Weights of a small sound classifier.
Model: norm layernorm, width 256.
Training: 14000 steps, held-out accuracy 99%.
Data: trained on read English sentences (LibriTTS-R), 15625 training examples, 57.3 epochs.
Rows from block 6, named by matrix and row number. Each number is 128 + 32 x the weight over the matrix's rms, rounded and kept within 0 to 255. All counts start at 0. Numbers have three digits each.
# pw1: conv module expand (GLU, value and gate stacked) (model.blocks.6.conv.pw1.weight, 512x256), inputs 64-127
pw1.72:109076103116132154160178086132077113145181142066132101183135219139078154218166113151148148109097135118113183070215160152146154044152063000213165196102175148097145056104101109156215177095124164
pw1.73:126104110058120099090149163144132143127200115134081098135081191072089069143062159114064106153144156129098046197076131121196120107033115098139124128072129152155125082139074125139147190111064184
pw1.74:173092136099107160090103126105126115151145114138151091176130102110124175092156128108139076104134155112130083159118140112094142113155121126121096097126158098131106092122107112115152075143162089
pw1.75:178152090149120087055192113159144133132120113126154161112155120135136180140201109168081107127112104171130058179168054153138137126172122136153142183113071093113074148162108118129056133127101125
pw1.76:105108093127121111152200133071111121060145169125143105182149142137129093230077076134216156136161112083095097112111115136172180131154102115142132100078201161130117130131111180142164145161164153
pw1.77:124074100138170106085135122136140112138139109162108162145119142091177117117107095118125145154140125114146178127067151125109138089130115129152147133135146079136109066128119161173146118157092141
pw1.78:110183136145104165155196141127071136140185112131177106115147126127157154143146084123165094160116147128141148155184156161134107115114102119104133102123151115165108159142179087096171087135144116
pw1.79:113186124147141104124115117109131108133156126149123107079116129123156144097094165082099134150151120172109076141115101130134140137143120147132197190092075128067123139153140113087124121156133155
pw1.80:133049154069118151106102142107112108151148123141127147184114133106104122112131165169117126081128130132155116143101141127142154117105119133139179085131117131157142135122135158132070112112118126
pw1.81:118107122140161136166144144115126189095114152127085144137102155123161117092153108108137127157153124102122138090129110121108127128104140175112088156097098097139138089111082112149112137118129114
pw1.82:090131111116131160165150106167115101100106144131142142103154114114150130153118188135163113093083108111116104127138125146079104118123107073117137128133148140114172142126099125146125155082136120
pw1.83:152087098170135104119122110091130141097144100117139109128170098087148134139141192162130092113126133156104138110147145116146122176156126126125156118172128172144120147135139122101122082143128117
pw1.84:128190096100107087122168111218097124101179118156121153170121167144118122127123103120150170181109130169165200116096100135135167115146097103151082139184128159154129095100096168157128137104118131
pw1.85:116118098127119122116127112111123134126120133141136120162134160146152097166121156133130131160136089139143110137134128135109152171109122152118137166158116144130076137187163124081083151127153108
pw1.86:125142117090125112138144137152143119165134131089143120143176226123139085072150104132083097145121091145140163106163115168134134185114127125112126164144126093125063171166147117104102130156158094
pw1.87:120120169080115095106226109203099133129128167143093094048037148141120123144093045144156186162085167029122221102103147051134151208103171073124077043022118196067122146125214082139116120108057134
pw1.88:149129137082146106162117144128134157107109099139129129109164094139138083114122152094161112118117104124076090187174109105114147169145139106113123152135077114089142162121104107115169125093106147
pw1.89:104061143198137073152026104063172079076166143087171140141189066084157145147078107094092163142093172180114073155012060137123083119089133158108074052042113137111166112221205080165084122132092078
pw1.90:159139113159152132154102116141123151152100103098085101171168116124114095062141218205132108131155116148168102121155071110099125183166140199119096147150109123190157109133091085128136084115066127
pw1.91:146135151086139109110106152105153119125134129127154180147149144120123147106115119133107086097109126092159121127148157144159123161106135141121147114146142126162141165095090104142167158149160110
pw1.92:145172121156124117195128185112103142079135151080140073095181087175113112082102165125129109131070179163145104134179137116121192127101105122115128104065129144067108205141157132095145127108090131
pw1.93:103088114122085104148158146126111158132061109156069188113137140107140173169113170139153155122145141164149153130088135096145110144143125104085155139128150100146119106108086080096109102172118141
pw1.94:103121118153159100125163150151130128129117137128150127128123136143139147112125135126134121175134143117127132130115106141099120138138100128144117106130169133170134111121111138132161139118107128
pw1.95:131081136097089123069136088110110138140100167133099102166083135137102147130092138149100133151103110114112133113149064115132136107102136038124099108121161102140146088119140089100105117138164103
pw1.96:119088129113127116096162086172185109142148122087139127152177169158138123095116091095111109171100126110072183057144111169112139127081108110137133133116146129118203131120102091134147144118151151
pw1.97:069191143149084130079124099102135115111068166079135098135255177159080109104082080132134118170110129108099194106075132082118083146196114086107168063139095185084137190110126076140112160178174162
pw1.98:133110123139155143149182136151074114159153143130131109134121071153165174122134118093121075219110111131178162154173128170135154144103099195160151137119112123139097154096036090115117147119091130
pw1.99:138119118171119102108144111130116176123124112114141168096101187175134095148140164160160137136140088073178102104126159135176134103154108101124129112130174131157117166108127092130141140133132108
pw1.100:138222148121122088108125148116131111138137122101140131137145135194124119055122120125107156129116158167160132103133183122115139098152142082107147156134050132118127093154116114099118119135118119
pw1.101:121210046130151153099122101121165117122137140130151159129106166132074184192169068143091124133108109124112142152139134088090163138099082116117097150143160115103095123146093150111102122113104107
pw1.102:102148120144098148098119123158129107131114132099108121174215117126135116112140147148126117132147138140098105076133169135128126191077194075141105094189090140156169155136186092170172150133148151
pw1.103:143112132155083136116187158187130146122122135099080177198133125143182178205087112104078099175089184118111115142107086154079179165101137185157128084130078123088121133169152096109124125129099122
pw1.104:089206118088151147119195097247098166108054166156117134065179152120107139082086181060126118129132095180163182080168111105141118073089115142094155140105177160116134047070056121091107137064167192
pw1.105:079112144104156064114144126103162143138143138105127156111107114149137181109135082104085137113142154146078106148134118159170170104172105156106146188107132087137098119156088087112131161159121129
pw1.106:131144092150135154131131172159126177094113124150179144113151129135141155106112129109112111215148144147128122120104112148102156128170119196123116066077129108133109157151125152133114116124166143
pw1.107:150184122151142133126066124073135114127141108117105082138113145103121091147154150131132131106132134154136091143128106149081136130132154100125120155114143107147134160149153108109156161135139134
pw1.108:184118162193128151160114087131147139114205151107131104069101104134158132125122166140147172063131182062131085092163057140168135100138099206122186093005129145088066121112141108152092182166097171
pw1.109:095117118123142136163150081116112093147123138132121107104118139141153138095105096123156147107135153140138107187155147107150144116138098127141153104152125112135135100140107161155143138168101108
pw1.110:161117132114128090138123132067094134095150114132115127134110177116123128122119123101117104176136133159154116196046135058154137120122114126151121095093187168152155105108075179170159165122133145
pw1.111:153127159058146140152125097194114152091146148127123110135072151155126139159091105144113115133143101169123204141182147124158158162119118096119161138147191113174119117075167151114116134121095134
pw1.112:178088140125146127168149115081125134079154138139119136155151119142140133084126124162153156142136184108145110159098155147120128134179163170127122125161111133153098104137047109101137145139128140
pw1.113:163107093085111127166137159190116148077205179160144137091080125153104183119129110074168112104176118065093132147140105160126079063086158137194153029079125130094102174081140178062148147150138165
pw1.114:123143151136118137148094132148133115102160152096127107057130141131125082143159124168187163155122132158109131134091165103164120120132131075143124130133089128108158093133112098153115120114125120
pw1.115:090113101115112126164127162216140164179141133116123152134082085151097137195128084115100139152165096121145145131000110141110126078125120157141102169131143180115117100167066111153163162114129109
pw1.116:102160106164123156047088123059195142143146099126118090107162124103118086100165138116173124160095194106110084196172086123120141171131167090138148141158129158104035117159170148083092126128090094
pw1.117:137185118076140176098146101129205115096125151178095139174118097124139134153103139066091126124115124129099137121112114145121108067117132079180096097104160182106143143061083062084179125131099182
pw1.118:094132146158101130164137143161114124098130108122113140133171090135112155119116211140118086153123110107143117134071070116095156163104142174129173107121109132135120092143066121101178173168086124
pw1.119:118200051130044173081117063218203137110086108123128177182194028164143090096113156124150089133078158116082255164197175131104217085061169143016105151206210125059118146127165138104098087091195174
pw1.120:077099128034119083124151134153039076113152109138150151120165117122102168217129100157032121103161093241140083062005136161123000112161126147147000222198183101228138110118161050072080095131141107
pw1.121:116222091089135161137135130135152098093099125120140096158132155160084126154104121139129143137089140078120158063036078116134111129103108044219107098123166145112088124000195020134155090084031150
pw1.122:117172142104086101127099130091158127117147126168161112142162120130097111171126136124111100087140136152137157111145120114144122124102152122094150159141116152158168078127109098126109131148138123
pw1.123:147113105144124157124123155117131146174118061123153116099146088109121157113092133149118074149093166104114088103110087146127102197136137130149093165118121141104129156178178157088095118072136078
pw1.124:089109074138153116142097131139104129184128138123082152137114068166131115109139108130136129104135117073162165065133115135115136090193142146060162133110088180117121098094083152114150170053135114
pw1.125:140105141116181164081126135110103101099091139121121086119119052161088124103143114140116106145120117118102122089177146122122126136098134089121113204093174116093125112110087090074130120159108121
pw1.126:056117120166111127095150154171140107110100119138156146120077176101163157125118089114183184127123125169111137129083111141105084107177172105074110068032105173078155121134189122126083144107103162
pw1.127:135151099110143117134133164128099138097152114125159147086100146090158122149070126141145132133102123157159082156166158151125090130077126083157133101142163083137134103087108121124152124120106137
pw1.128:159189105118140142058099023091140124111117148132145111129103037124108123150181120113099170173164151078114197151212118160121091153043144176080107102122147154154131149197058074111176052074193126
pw1.129:118170162106095131141093105104125181144098136118145141157139152095124132131148131106133129158125170127150129108108074109132155128131146145131119188166143110162116091131119137149161138111126129
pw1.130:142131148183144120150188136126135103105175092132151127119093152130132146150082158130086087137101160201121134092037159117075120115155084097163162097131172082137127173156140190186093127112119100
pw1.131:121109153124130131124130090160120133117134170106141117183119180144149122118085131152100163153137136115122149144110139144130148107116140090128151091129147113107116120131133109146125138125054114
pw1.132:108155146124125121153116146107108113145086116144141165156177079131133116121149169131131136119109167175095058115137107143140122123128127201119171192149160145142116130113122090131143109095075100
pw1.133:132117147108113131139132111144160125132135129180183078163105082088108091119157159169089120129130153117116085123115161100150114129180131080131144176088104106115119088137198167163096137124131096
pw1.134:162133112181102125081059127088060115098113098164138147071135177134155107138168109119148097135118166146104039119143160111132088181137165128066115160124043142089169124122146124110174124112129065
pw1.135:134187121102139116182000128141058143134118085115092164217149138136077169065125204151041137107116122181133041202043067183169147108098141164149176158200155118164130089051154072101108042116137113
pw1.136:120140111121101142144169145133107100160112122153119153146143123173172122088120151110144118184139131114168114146147177146147116106155118144102089125154149156117098134121162159129147172129174112
pw1.137:110099124127159137137148159165159114173124134169111079082061102121132075112108129124119105081131128098156140148201136100127098151159158099148115080065145108129148136136090111125066135158102108
pw1.138:164102167105119139121131124072136125110166121101141110112080096090116124128160169099108150113128144155147153143141157117140151153143118157110095094101125151150150091110117142137138130122133107
pw1.139:119167141199115096109114118230116147112134133085221160135165072102169113145079199098107217071068159114142113120051100169102139181201141144124174093116212164090179119072113129074126109024173118
pw1.140:178107180135074118159131107080143126051162129093108142097035068163132137114094091113110187126111146165126144081090192120151142154156124145125183091105199107123130081094164164131140148103133142
pw1.141:152083117072126171055117116129135115143121147135153158129104093104084152145123169123063111144076102161110112100110095112091094170156114146117081134122133062137078140153146160131152120135106127
pw1.142:128234154107096040175182136183120185155200151132132124171073012155080192168092000178110146186101112160140217183090042100062166086150100244097116145115165164121091158132112138140167165192056171
pw1.143:129131130128152140139127126122141110153126119170147141125137140115107142100127122126112130144130121138148156124118113120117135119155097080122136117130098130110099124151120117138129085129164135
pw1.144:154175142157144099154130073142130169131124107137076088073136136102210131120121090095128181178138105102143183158182102130128154102172128140140157123069152104110156171114137107158199120090191159
pw1.145:144162094115122121122088176086097124117157165152118156138137161143115127145132115101095126114166121136117138123165157127117141132117128106179087172126113127189128148149108094093192122149116077
pw1.146:141154134129121174105115119091114114148122125143101111122172110151116140115074170133131136146126142110149137132133119122151134105152130115123128130176101159089112104123137157076102124105115149
pw1.147:113147137122124101126183183129153154128150096143122136146103158103123144154133123106147136144110130189138136119081144123171146113140136103161169161116174154126143129170108113127138089087136110
pw1.148:130131120136125150151088158112140199153046136105126118166108134152132074115128066142111179180154088119144131162096179132105182128112161157026125185091037140104105087080086117131133094112153166
pw1.149:110144147101137197143087106091126125115102083132108093105093141088118106144169155141151094148130153137094083167196096117138106159106159197129139115133143146155108099144132100120135148160127110
pw1.150:095144148136137162112147132110092107130179176068095059223112132132116112125102117102125161116141117121104129150103129126140135155080112149118135121090124115136134086116171114150165128116123130
pw1.151:147113099195142153108140162072134147102156133171105131170093162131158142104113125154122110109167104164106125160154145137082166099074151120194071118152107099082126165184116094114174171135182163
pw1.152:102105159139163123167099142121197180144105101160169182064133176112149089099201157170100142125111000098112026062150126129162142207130110132146162124080148108224168172176144090181177137138150124
pw1.153:182113151138114140099100136140140125107133132135150128121149118136085125158125157114112099107099134141147145126134107146159154171151163149127145127093158111107102121118159131148150114141156130
pw1.154:152105089134134154093109155039105104116150148088094154086118160142093137098159119101176157062130175107155130151198061148144108083191085220128105175147148123099170120156071098112089113137203167
pw1.155:134188141074122131115108103106101164109110129118131148103162182107144061097169155156066151126182197124123144166026133104128101122128106080101147126105125111099107164123093071112150091082156103
pw1.156:145055115161113150127173147127120111105156176117116139109140102110189171134123143103164109173166106061143144108181089154062165111126143180122157177185117110119115067051070114116140104103146149
pw1.157:204109129151123126154103178105172145115169104113121088018098179088069075100147167156082185160126131111109170107160107126146157141135087143113098154145126218134102139202136115180161096101198091
pw1.158:113132129130132143148138114094160151160149105107087088159099096144094172100172101187078097123148150113112169089114063126083108127174129168114115157164115100123123129143136097146056119109130135
pw1.159:129166147077099068098175112123094138130093116113094125192200171172110151097173130141128129181157137140109081116097160141124154073137108154098148125136203120117118038096070173099177135140107143
pw1.160:163113150156104101199129133120144160126120171111153135162158175152123163138114130151126113131144185166146104140081136077139146147117134123144103094166154131121161130112156106124157108107126101
pw1.161:117096123158143112118096150130099154157093138138142105161144146159150082172082097143151121119140124117106128159107086150095149125146122162115143167171126108115159191239100103093144139124071154
pw1.162:149129124113095160078153151202078146113184116107104153153196176127052116137109126132082108123146147160163069119120182119157035096124099163123067093160161194139105130103130123129128157125165154
pw1.163:172079133194126111121176105111148114147118158122100195120101092137110144094141106130164083137133085102082096159130124116138133111132102099124144139072108091083118141115055151140120086204158166
pw1.164:122140177125084178122176128177059169170093143146120157137116151085096151125075148163089084057112113193108201197171118088105140170179139124066085047132089097138146236123159167119108098150140157
pw1.165:111057103086140156092157138143111151155099108145158129062067113133121144115131091135109140006107045129172184138180138100153038131183112053116158110149149138153172121136072160157096173122146132
pw1.166:113186132168158090171132159118128134151106099103105149130093160095157110100090144144114145138162099125088149158059130121104130110075099087122149159096130142112120119088142131130131130109159154
pw1.167:080126182127134110132176143199112158078156215177131137163177107137183180145145141061136148157169156145138127114080094124149135151131133134127217116184160148194160113103113146122087166131119044
pw1.168:151156126081110157144131133116147125125128177120167132116126129112139125123126197121117144118103075189129097106187110147139158101129164064104080149108169099137100152133139127130125125092118130
pw1.169:119040148147090136101150156163136113120151120170107109137116126088171141120117119134150116078128134098105109198150129156128125083114074116104109161128117139150161171039098152137125138127098082
pw1.170:110121132161128159097110140081174136123103124106132133149084135116109168174124138123136141090122050077150205136206092122119146132104169143112174169047125151147141123091149104155101131129118153
pw1.171:121147058089098142149134125117143142104151140105126139105058076159121117155159086129150084114157037088151093149099113107125155092133142152137130160118173138089150150164025066121095128133151140
pw1.172:143112148156103117117166127115141135111136111120144127122102181089114094098145091141114171100118120119107142157133135105091156098137116117159125110197148155159130121112092139160141131078133135
pw1.173:131141127067166167126173125164099120121094188146120137102163115129119121153145128066148112190156138114129204113128093138104102157153130084158144092146138144114162152134154176136084155091071149
pw1.174:129104076136136097156113117190121141119203116099058099126129002119127174116137056105106148123178134132151082161034165126121156159109128172132132063062000129114127186110100129075127125106081135
pw1.175:155101102123120116099059167102198125137080099122113111154126133093126082149197159129067137123147144197114135071185133176112115135126124132127121122162165192146166119176158084141123105130188110
pw1.176:173163149120129141102121139143153129125099124111126116136145082157098063098186114184119141132128110147116158107137083106127098093093147153083131099107178144125151178131090075132120111101164121
pw1.177:139168096115103164177111121108147113126151059146149115102098103117116116148155150141155118109117160140136133073184143137133123095117105061087130169102147165091185097135111124164121115096135102
pw1.178:096123185074167120211141093107082175128122104102173056169141155129118157060091131118057139165123079099092134015145167106104119162060110098189155144168183062103186142154184154122094094127152095
pw1.179:128101159147089146138106163154094099135125115148121106089101126183172149153155151137105123152107120138157103132117108096099213141094151129161118140137140123140098059122092155124154151152063102
pw1.180:204144154133166120157125129116200142140089104147156153153228109078129109142117167134103142111100128112096178131151112150172070107092180146160125080168255131150084121237105149144158102169147065
pw1.181:114085167127098152109126165194155155162112117110144131167202195107110101181123216154141105101136118048115128084175138119200094125051224120141057145217136118128088147117088095155176108118138166
pw1.182:139138126092140163117099109131150123125119109097096154127178123110090118149163150160096114126103154142104133152156117132095160110115129156105128148136132088160092126133116102144137135098146108
pw1.183:158139153150140155133107091071132124146140103089177128131139141113109138129127131098131134134122135099117115131162205131135153120128121131093134111115124159145152120086184167141052077117157124
pw1.184:121124125147156110135114158136099149118081116103136165138139131123120114128117109015113147121142112103123078112097126122117147119132164165125123147148141127128153150148139164092132092093123129
pw1.185:133090119101117121075117104152142098123126135157123109099081181120103106081113135171138161155117136148091113152227100149143139133083113083161155124106129103141073215075150097092145103140120183
pw1.186:163111140124128105152096134091161122113142134167127092155115078153134142115193183158058118105152130123128146142145121102120146171170137167129087152135083111129130133143149124103161115133112127
pw1.187:139084169193096119095079131106143152139169108167111114120102100090144180132113156111115098110139112053131118096158094114136141118151132116121114144079087136148159134068084133117104111111078085
pw1.188:109142131032141137093101135183126113156108140116151124162112112136108162095152112105120156115131173097123150168121069098154064131127109143095154164126180125049106183142171150171107133100167108
pw1.189:124149099171123152103088123153172100122127121124134133167196115169157118197127112105142100131146174126131087165108153176106103139088151143096115131113087122116076126137157112127102122086151127
pw1.190:125159085108152149070120168140142150178093109115127128096072136105095100193112116121178156097152135105114073105190121172125132184177153131129134206154092164128098115139177071140087133085134102
pw1.191:117234118141099107128139082134143140113152092110142137165122139134171155144122175103100172062101130154136087155100099141122082075106118110199111088112140059084094146189088165140103169190170132
pw1.192:084143120127121146125118127153154120112113201138123120129122200154071134186157147096120132091113076102144155093206131124149107203148141144131124161155160056161128126174141159097088134113087135
pw1.193:144022143171150144107097126119142124113114159089065125146108078149140141092065166123182209169098177099157172074167117113145188154166157171107153056188122079146093073160131117114024131123101165
pw1.194:135189148114170096065117085112193135160120135113143111091193131095113090129113171108063119183141083112100095136099163101164146137108126138153104095099172105149137108129155106078142153112124150
pw1.195:108092126073127163136145182061130124128096138077122139104105114152170114136130186154173104128089177114116171220153187135129160113105145109045065184123153082098102175100135094100106133099078180
pw1.196:154089168251185089130138076064154106132079161080145160145000086133155168160074041063165119216090164031202136135028230132141106129120101069163120117079056095196149162124106165093090133150071106
pw1.197:091116096103145143147158112113144136159157109116147111135135167142119088095226184127110181111163152146110129211170171113077192149183110100187173181192188172138135171175141156162116116111131089
pw1.198:160055103134133109192148117149096107143068144083115130227158180152147091232161159068131141093106166088134140156174130126096178100077119142148144072155144115133098084032132147127161107150138103
pw1.199:120100126150121140103125156070113110121112091112128129175100136151133151120144103127174113121166110109116144129132102140125133122107144122106141160097106118152112126146142172165087121106132158
pw1.200:119085123109099164113111156157113119162117141137143073179052092101125107044192128145143087088134114080135118100144090115100080126124161132144113123132164079216147104109121165139116063145105114
pw1.201:094158109085117166153106162113062106171115111144094093096137076042109114120207102144101165108052137143061155155080170181106078128110080158141002113054196255126084183107057063071090166143126111
pw1.202:094133181160120170092146153109142089144135153109105158138150111139124076103146142087166123087134155071097129150156163113138183116177146118067130113090064135161198078173125097124101097097098073
pw1.203:129102137128119155165122136096126119157126121143104102173050113138123137147145192090115137101105100127126121135075106100113069144154120132106109106134143153121175135133093121142100130152074116
pw1.204:154156146140166152141145107095111133113152091133141152090146112142154110104169121136151138167158153073133114106043187135163132103194110196126157129114117167134147104114091148143097091120162145
pw1.205:117111106186119084136117177117130096136077123118134092074117122093121128174161068098087117120116090083121171120198087124148100153114121142148135117101127095158126123141139109092081155119098146
pw1.206:141146111133108125114145140067186126148109138139085157173118053151129131107152084150181143179117120145120129133013206087130107110151100156169097153139165152107124170143067077136186129105134120
pw1.207:114142129122086145148172154143093137116093098111151133134135167136156179128102072124099108184160153115130135143049116106128115104132139160109165086142107149114137079136124173150127154130170135
pw1.208:132170130091115102094104089164055118100093112129119142144164085140142129090105203146070085151174149074115146145185108153179124116165128109079169121217103104150131176124059127053169093141184154
pw1.209:170142160061120147148154162081120144069156107154135117109115106107142144126127115171137126163110169190117157191110141138103162132183063122126115158158161099085089143139101182157119166136127157
pw1.210:134085105168116132142164109127155153080092124127118117149110146145147185145105096134185149058091112135155127097115174155131123093117132149084088064125143158171136102109131145140161144147075106
pw1.211:151147111154115135174161146159113122095174147140145130130048120162139126143098091156140134155100099152160096115158139115151115092167139098139124119105143164157169182130132173162067157115111133
pw1.212:103102127154138170127136120115112133093138136091100158125113097138089147139161086110146120147071109114159243132099119091113115126161120073116124128086163116096180082097114081136073105150084131
pw1.213:108152172093106107210103110145089169128153124141093135157107158127165125082143107123132109094158124074146152164051118137145157153073090148125096132141148063077162123109069112169120161065116163
pw1.214:105199109085170090113124141171127099157142151138117150180155074126122158138131068156149087161137131152139022103120118085083162093105142168113092148129120046142114085110109070099069131121114124
pw1.215:121112144108129105120114126086103133114116129097127137126145107093137159110095136109140116139144129107142119153145126155156130135150117097125146094095135126135163132144108113141110147136181121
pw1.216:120158175071137093186041121050136099110097083119199129136199131146131114046111071115078158132180189134146060161016032184104031123144144138096190169174181079110137117190130099143162158117133095
pw1.217:157091147131160136091135085095118092136105132116179090115090112121150080124144138148152112088154117084149096121177113159103138109114145137103128149171116142147097152109078137145155099182209102
pw1.218:107162102026127144111106128110180149125129146142155132082118126153077118124120149116131156178151125130137128037048204139133138130086115109137139152141147087128107174178101140100165102138106094
pw1.219:062120117074166121087146145121111114107098107159124124130195212108144157168201155049122102070148113169173121092141113160116092193146138106199066120163145134158172163034145144168056135126113162
pw1.220:127087152113136073122054130065113102103178154104141125134076093127100102123133119164128091116160119095139103162181151144131128126134098170117165101035120167132091110171115135144145176149113145
pw1.221:128136092204171109122160138163130112108122140110130120118128128150121125126171091114120149151083090131099105139088119129145076085135113068161155097113093084134093131090108124072090119143141138
pw1.222:176132107083119072127117144002070138076137191093082147181167092198173145094063079110177191183061072154172060247070102204162164216079129103128180146255155068111141134233100104118165094073142082
pw1.223:122084118110118113161138125130116137121166122114126100153149123103098141164139088134101137131140163102127113121120108133138153104125151119144132129136130080136159114154144118116163098139130156
pw1.224:125104111142139113095182138165151108136080114132168149115125100135152135083145154147155167098089129117171165151185096117150092151143110119132123115131131141123142133137121140117117176134077144
pw1.225:145100173126113107100109113153147156142132108064144121154159108156123117132137187161119176143125186156146214155183125083128128134115155174113169140144128194141056137154122117065169142179167148
pw1.226:123165139000158190127102132143158147114159150093153125116162127138093132097111172145127174094136198136148122073122093121140086114160160075156177146103129091137212060137147051146136070070109138
pw1.227:161087119167151087165088113140128065093171096116107137174168115120148106171117173098138077151132113158118082145121103099148130162115103164166164109128062131159090098087113139153178144098090097
pw1.228:132171102134143121154138109101123144114152109134105135128134160123142154079141102089116127134182096117112152126059142141122150078154129084129107071178114196177145128158100145144140120181091111
pw1.229:104167126149135139152145124171152085173141124134132160134164128156143145155146145112134143104100179105159132140097145140145162102115097180150048073137107100161127052119073168164134184074172089
pw1.230:159118138166112136073087169202143167106112119098098141117153167161131110115052127105168142182102161118169119132185134106135139174058185127082144137144114064099115123138142089129115182157159133
pw1.231:091071179099123094068146189136122167088133139172135136167098153134139136080088116149141091120147120134141063185096132138147155122068107136159153071130120135106118158156079152147141160181127097
pw1.232:132159112105114132092111137148135102155092153180168064098202180147094100125169197121109167153090102119093092073189154114120103101110155061079153133061191083158126168117144072118150106130100143
pw1.233:119067173136105139145138102113092128096143114111105130135095097104132122104097123134129065114098156121151138141138133126140105138169128120112128164122075121116085119089065100127122134139170132
pw1.234:165145125095088118129123119121101129120132148143137138110114155145073122136150140105141135119135177135085141125159112164128194123086123128138118140134114147140153166102160145082141133148113111
pw1.235:092146117104136129165121124073119058145166101102174113137154135144120099133202158143104100148128131132151098127140146100133173113097110077117061148142141146082156148122201110132154162158105133
pw1.236:104204198130124134150105106157146199126115093120121114096078145084154061114178080124140101118175167164145166113092110092147110097128114121135077124160075162187128069143066144132175155152129145
pw1.237:150155127143152104134047114056124130151133151143119135181108068159125102144108145133150082093058103146092117105176117162112085137155093129105118132079117148181107109119098148134127149091105064
pw1.238:133110129127143114224128158181103165131113154168086122166026047183138107118133141097107118069127096124159128195116110153106096084086158159096107138134182098131137147209156163084138102106091133
pw1.239:138149144119121160165114143117122151095167093107122114120123050112150118114135105105135121130139181123131092175122125118146156079135123211157117190095072124134139137187167177121148169164104130
pw1.240:135202129130146112143157190114119066118133125174100049113132164114139151060103062091160134083086153094087144068172125060185161065035032153126104113123142103185166063155098178093175126165102096
pw1.241:121114118118146108115087142174057170136136140121080126116108000138077140152107181086059077111197111115145128129103130159093157134173162087107105150113168081133163128134106140137177114114106142
pw1.242:138218202088108158185174075071161113106163067156104135090153079132113130165140153144141153110123169143116086155129174130122089121160153116155126094155085187139164097147122078130162104137099226
pw1.243:185123123194126142125046129128074088160101060157179035101072203087160144124130140097116082181183046097071152112078076124212200105047140127208147120000243207140079088151056148080186138170140088
pw1.244:170103116166155109105101148175151101125111141127158132114145149120135108153126136133149139121153120118127158117132085107172124162170113113119132166113166099091171127121123132149140126149130109
pw1.245:120138163115112090172132139053119150190102099165121126126122131081137061140157080110115098137114190154066131080088143065153071164120178200143145125194125124115121126158182010098162104175240078
pw1.246:095109136101117078136130121131131130070101164115126138185132141168149120129111125133109140174097131119163129157138121136156126116100151090134183022098117109099130124052161191139186122109135157
pw1.247:135151128160162112093114116114141099099106164134148135143130111141150123101150081180087134089143134167107143128167212125176061167121142122097138074107138124092118144153190132120141127101143132
pw1.248:092135118098113151186113125048091164086166151086131106144018075145148138157140173105152102165137108187141178098066066133154102076194112130057146155119159184138151153122180113166167111073138114
pw1.249:193123138092133126164115063053100100166139121207142071123087135122140155170170130144069069164099103127146212136234133158157083128114125106142056110086013022153099064146073177070227126223146111
pw1.250:123112133228162140103165143132142109100127107189106147130142124159169145132128092100198135126102097080172080160095139099135106155095126118141068054078117107102096100140177160116118130164080123
pw1.251:180125091112099116122139131149164134060148127108093177079116144178117138175114186127162134152161139214119129091147118119103132102144096123096130139107115179091129173123168073109166132166114137
pw1.252:126139155089128166110125120108150138134109144123173134085104082154100147198163127188116167081104181076108110130172139132121108141127156142150070154114162107114129100087145091141094089134152112
pw1.253:147102112086127120084129070089167119115102111132166102107077078132102126122168080080125154210113136170123142152113144125164078159153149142161135093161100135110115144059149123097143128145127146
pw1.254:103148116136122188114179101213176136116106165141150077089135148172103156145150130123136097080109100075169165063163182101155088099167107049115128149154091106124187108103132142127067134064126083
pw1.255:115119125084113115120134137105135111131147129154165117140128128122145101167119098180109095105139069108134118108155216128139132173138159126103137142115138159124134169142090099135136130135110079
pw1.256:087127106148141155179143099140172161114096166113116148135111129129118142120147137118118127153164092141108167152172202168073164120145159163132071131111166108139130143121157118118163123161155153
pw1.257:117112109131151132149134126169110140112116117125134115171154160113134139143118162126145108147138122123108140127123121118120119134168129063125140135140139163165122135099093113157115147097133142
pw1.258:096195151168157171148164116249052121095183153111100119101145144197091142136087074096185166068158095098202185128212116095197109138171130088142106098101164128093127154080062157178144148115202106
pw1.259:080094101100136133137171156163126136115122148089134141134137129156146133142123062132146119125108134109152105128106168133102104118092128072157136120144154117112137094131103150078141122141127082
pw1.260:085137108116127141229150151102119149160131146144108091154117150155105071153161141122128091127139123144118120155083111105125106103128128079170103125144124102139167103109093136103173116101106110
pw1.261:154098122120115134113120137124134132142121149137124149141102134117136146155112107118132151140129115132165154109101098165137118089144143156114123123113191131130153129121067122152166090143161145
pw1.262:144131144111131087172105113112176159108142092148127154120170104158190162158114103228110130138149163081114117132131129159133157115176168166122119091112116123104127101085131121130129117158159113
pw1.263:150149149107118134082102113095130079156126117131134121146191144133099167146169121126102158124106165138106106087175156131143116153110142089104060184164081152130108138107165102117111122151140094
pw1.264:150086127163143096190132137126141104118133134094102186152120098115100145163102188081090173124122148142166097102155141118089158112123113170132149151103099144134124118134170105145089163165139146
pw1.265:091123144099137115134136174141137141148124110150127149130075077115149121138149072124131141095174148162167132113052126137097115155104148090143082134114130134125142112122080093114132149121077113
pw1.266:141073150128118078084112175152136111174168093147107110142120190129125160129152157098089119147129112168132152093144132160143136111126146183115107187155184167141130120148143230122093159149085103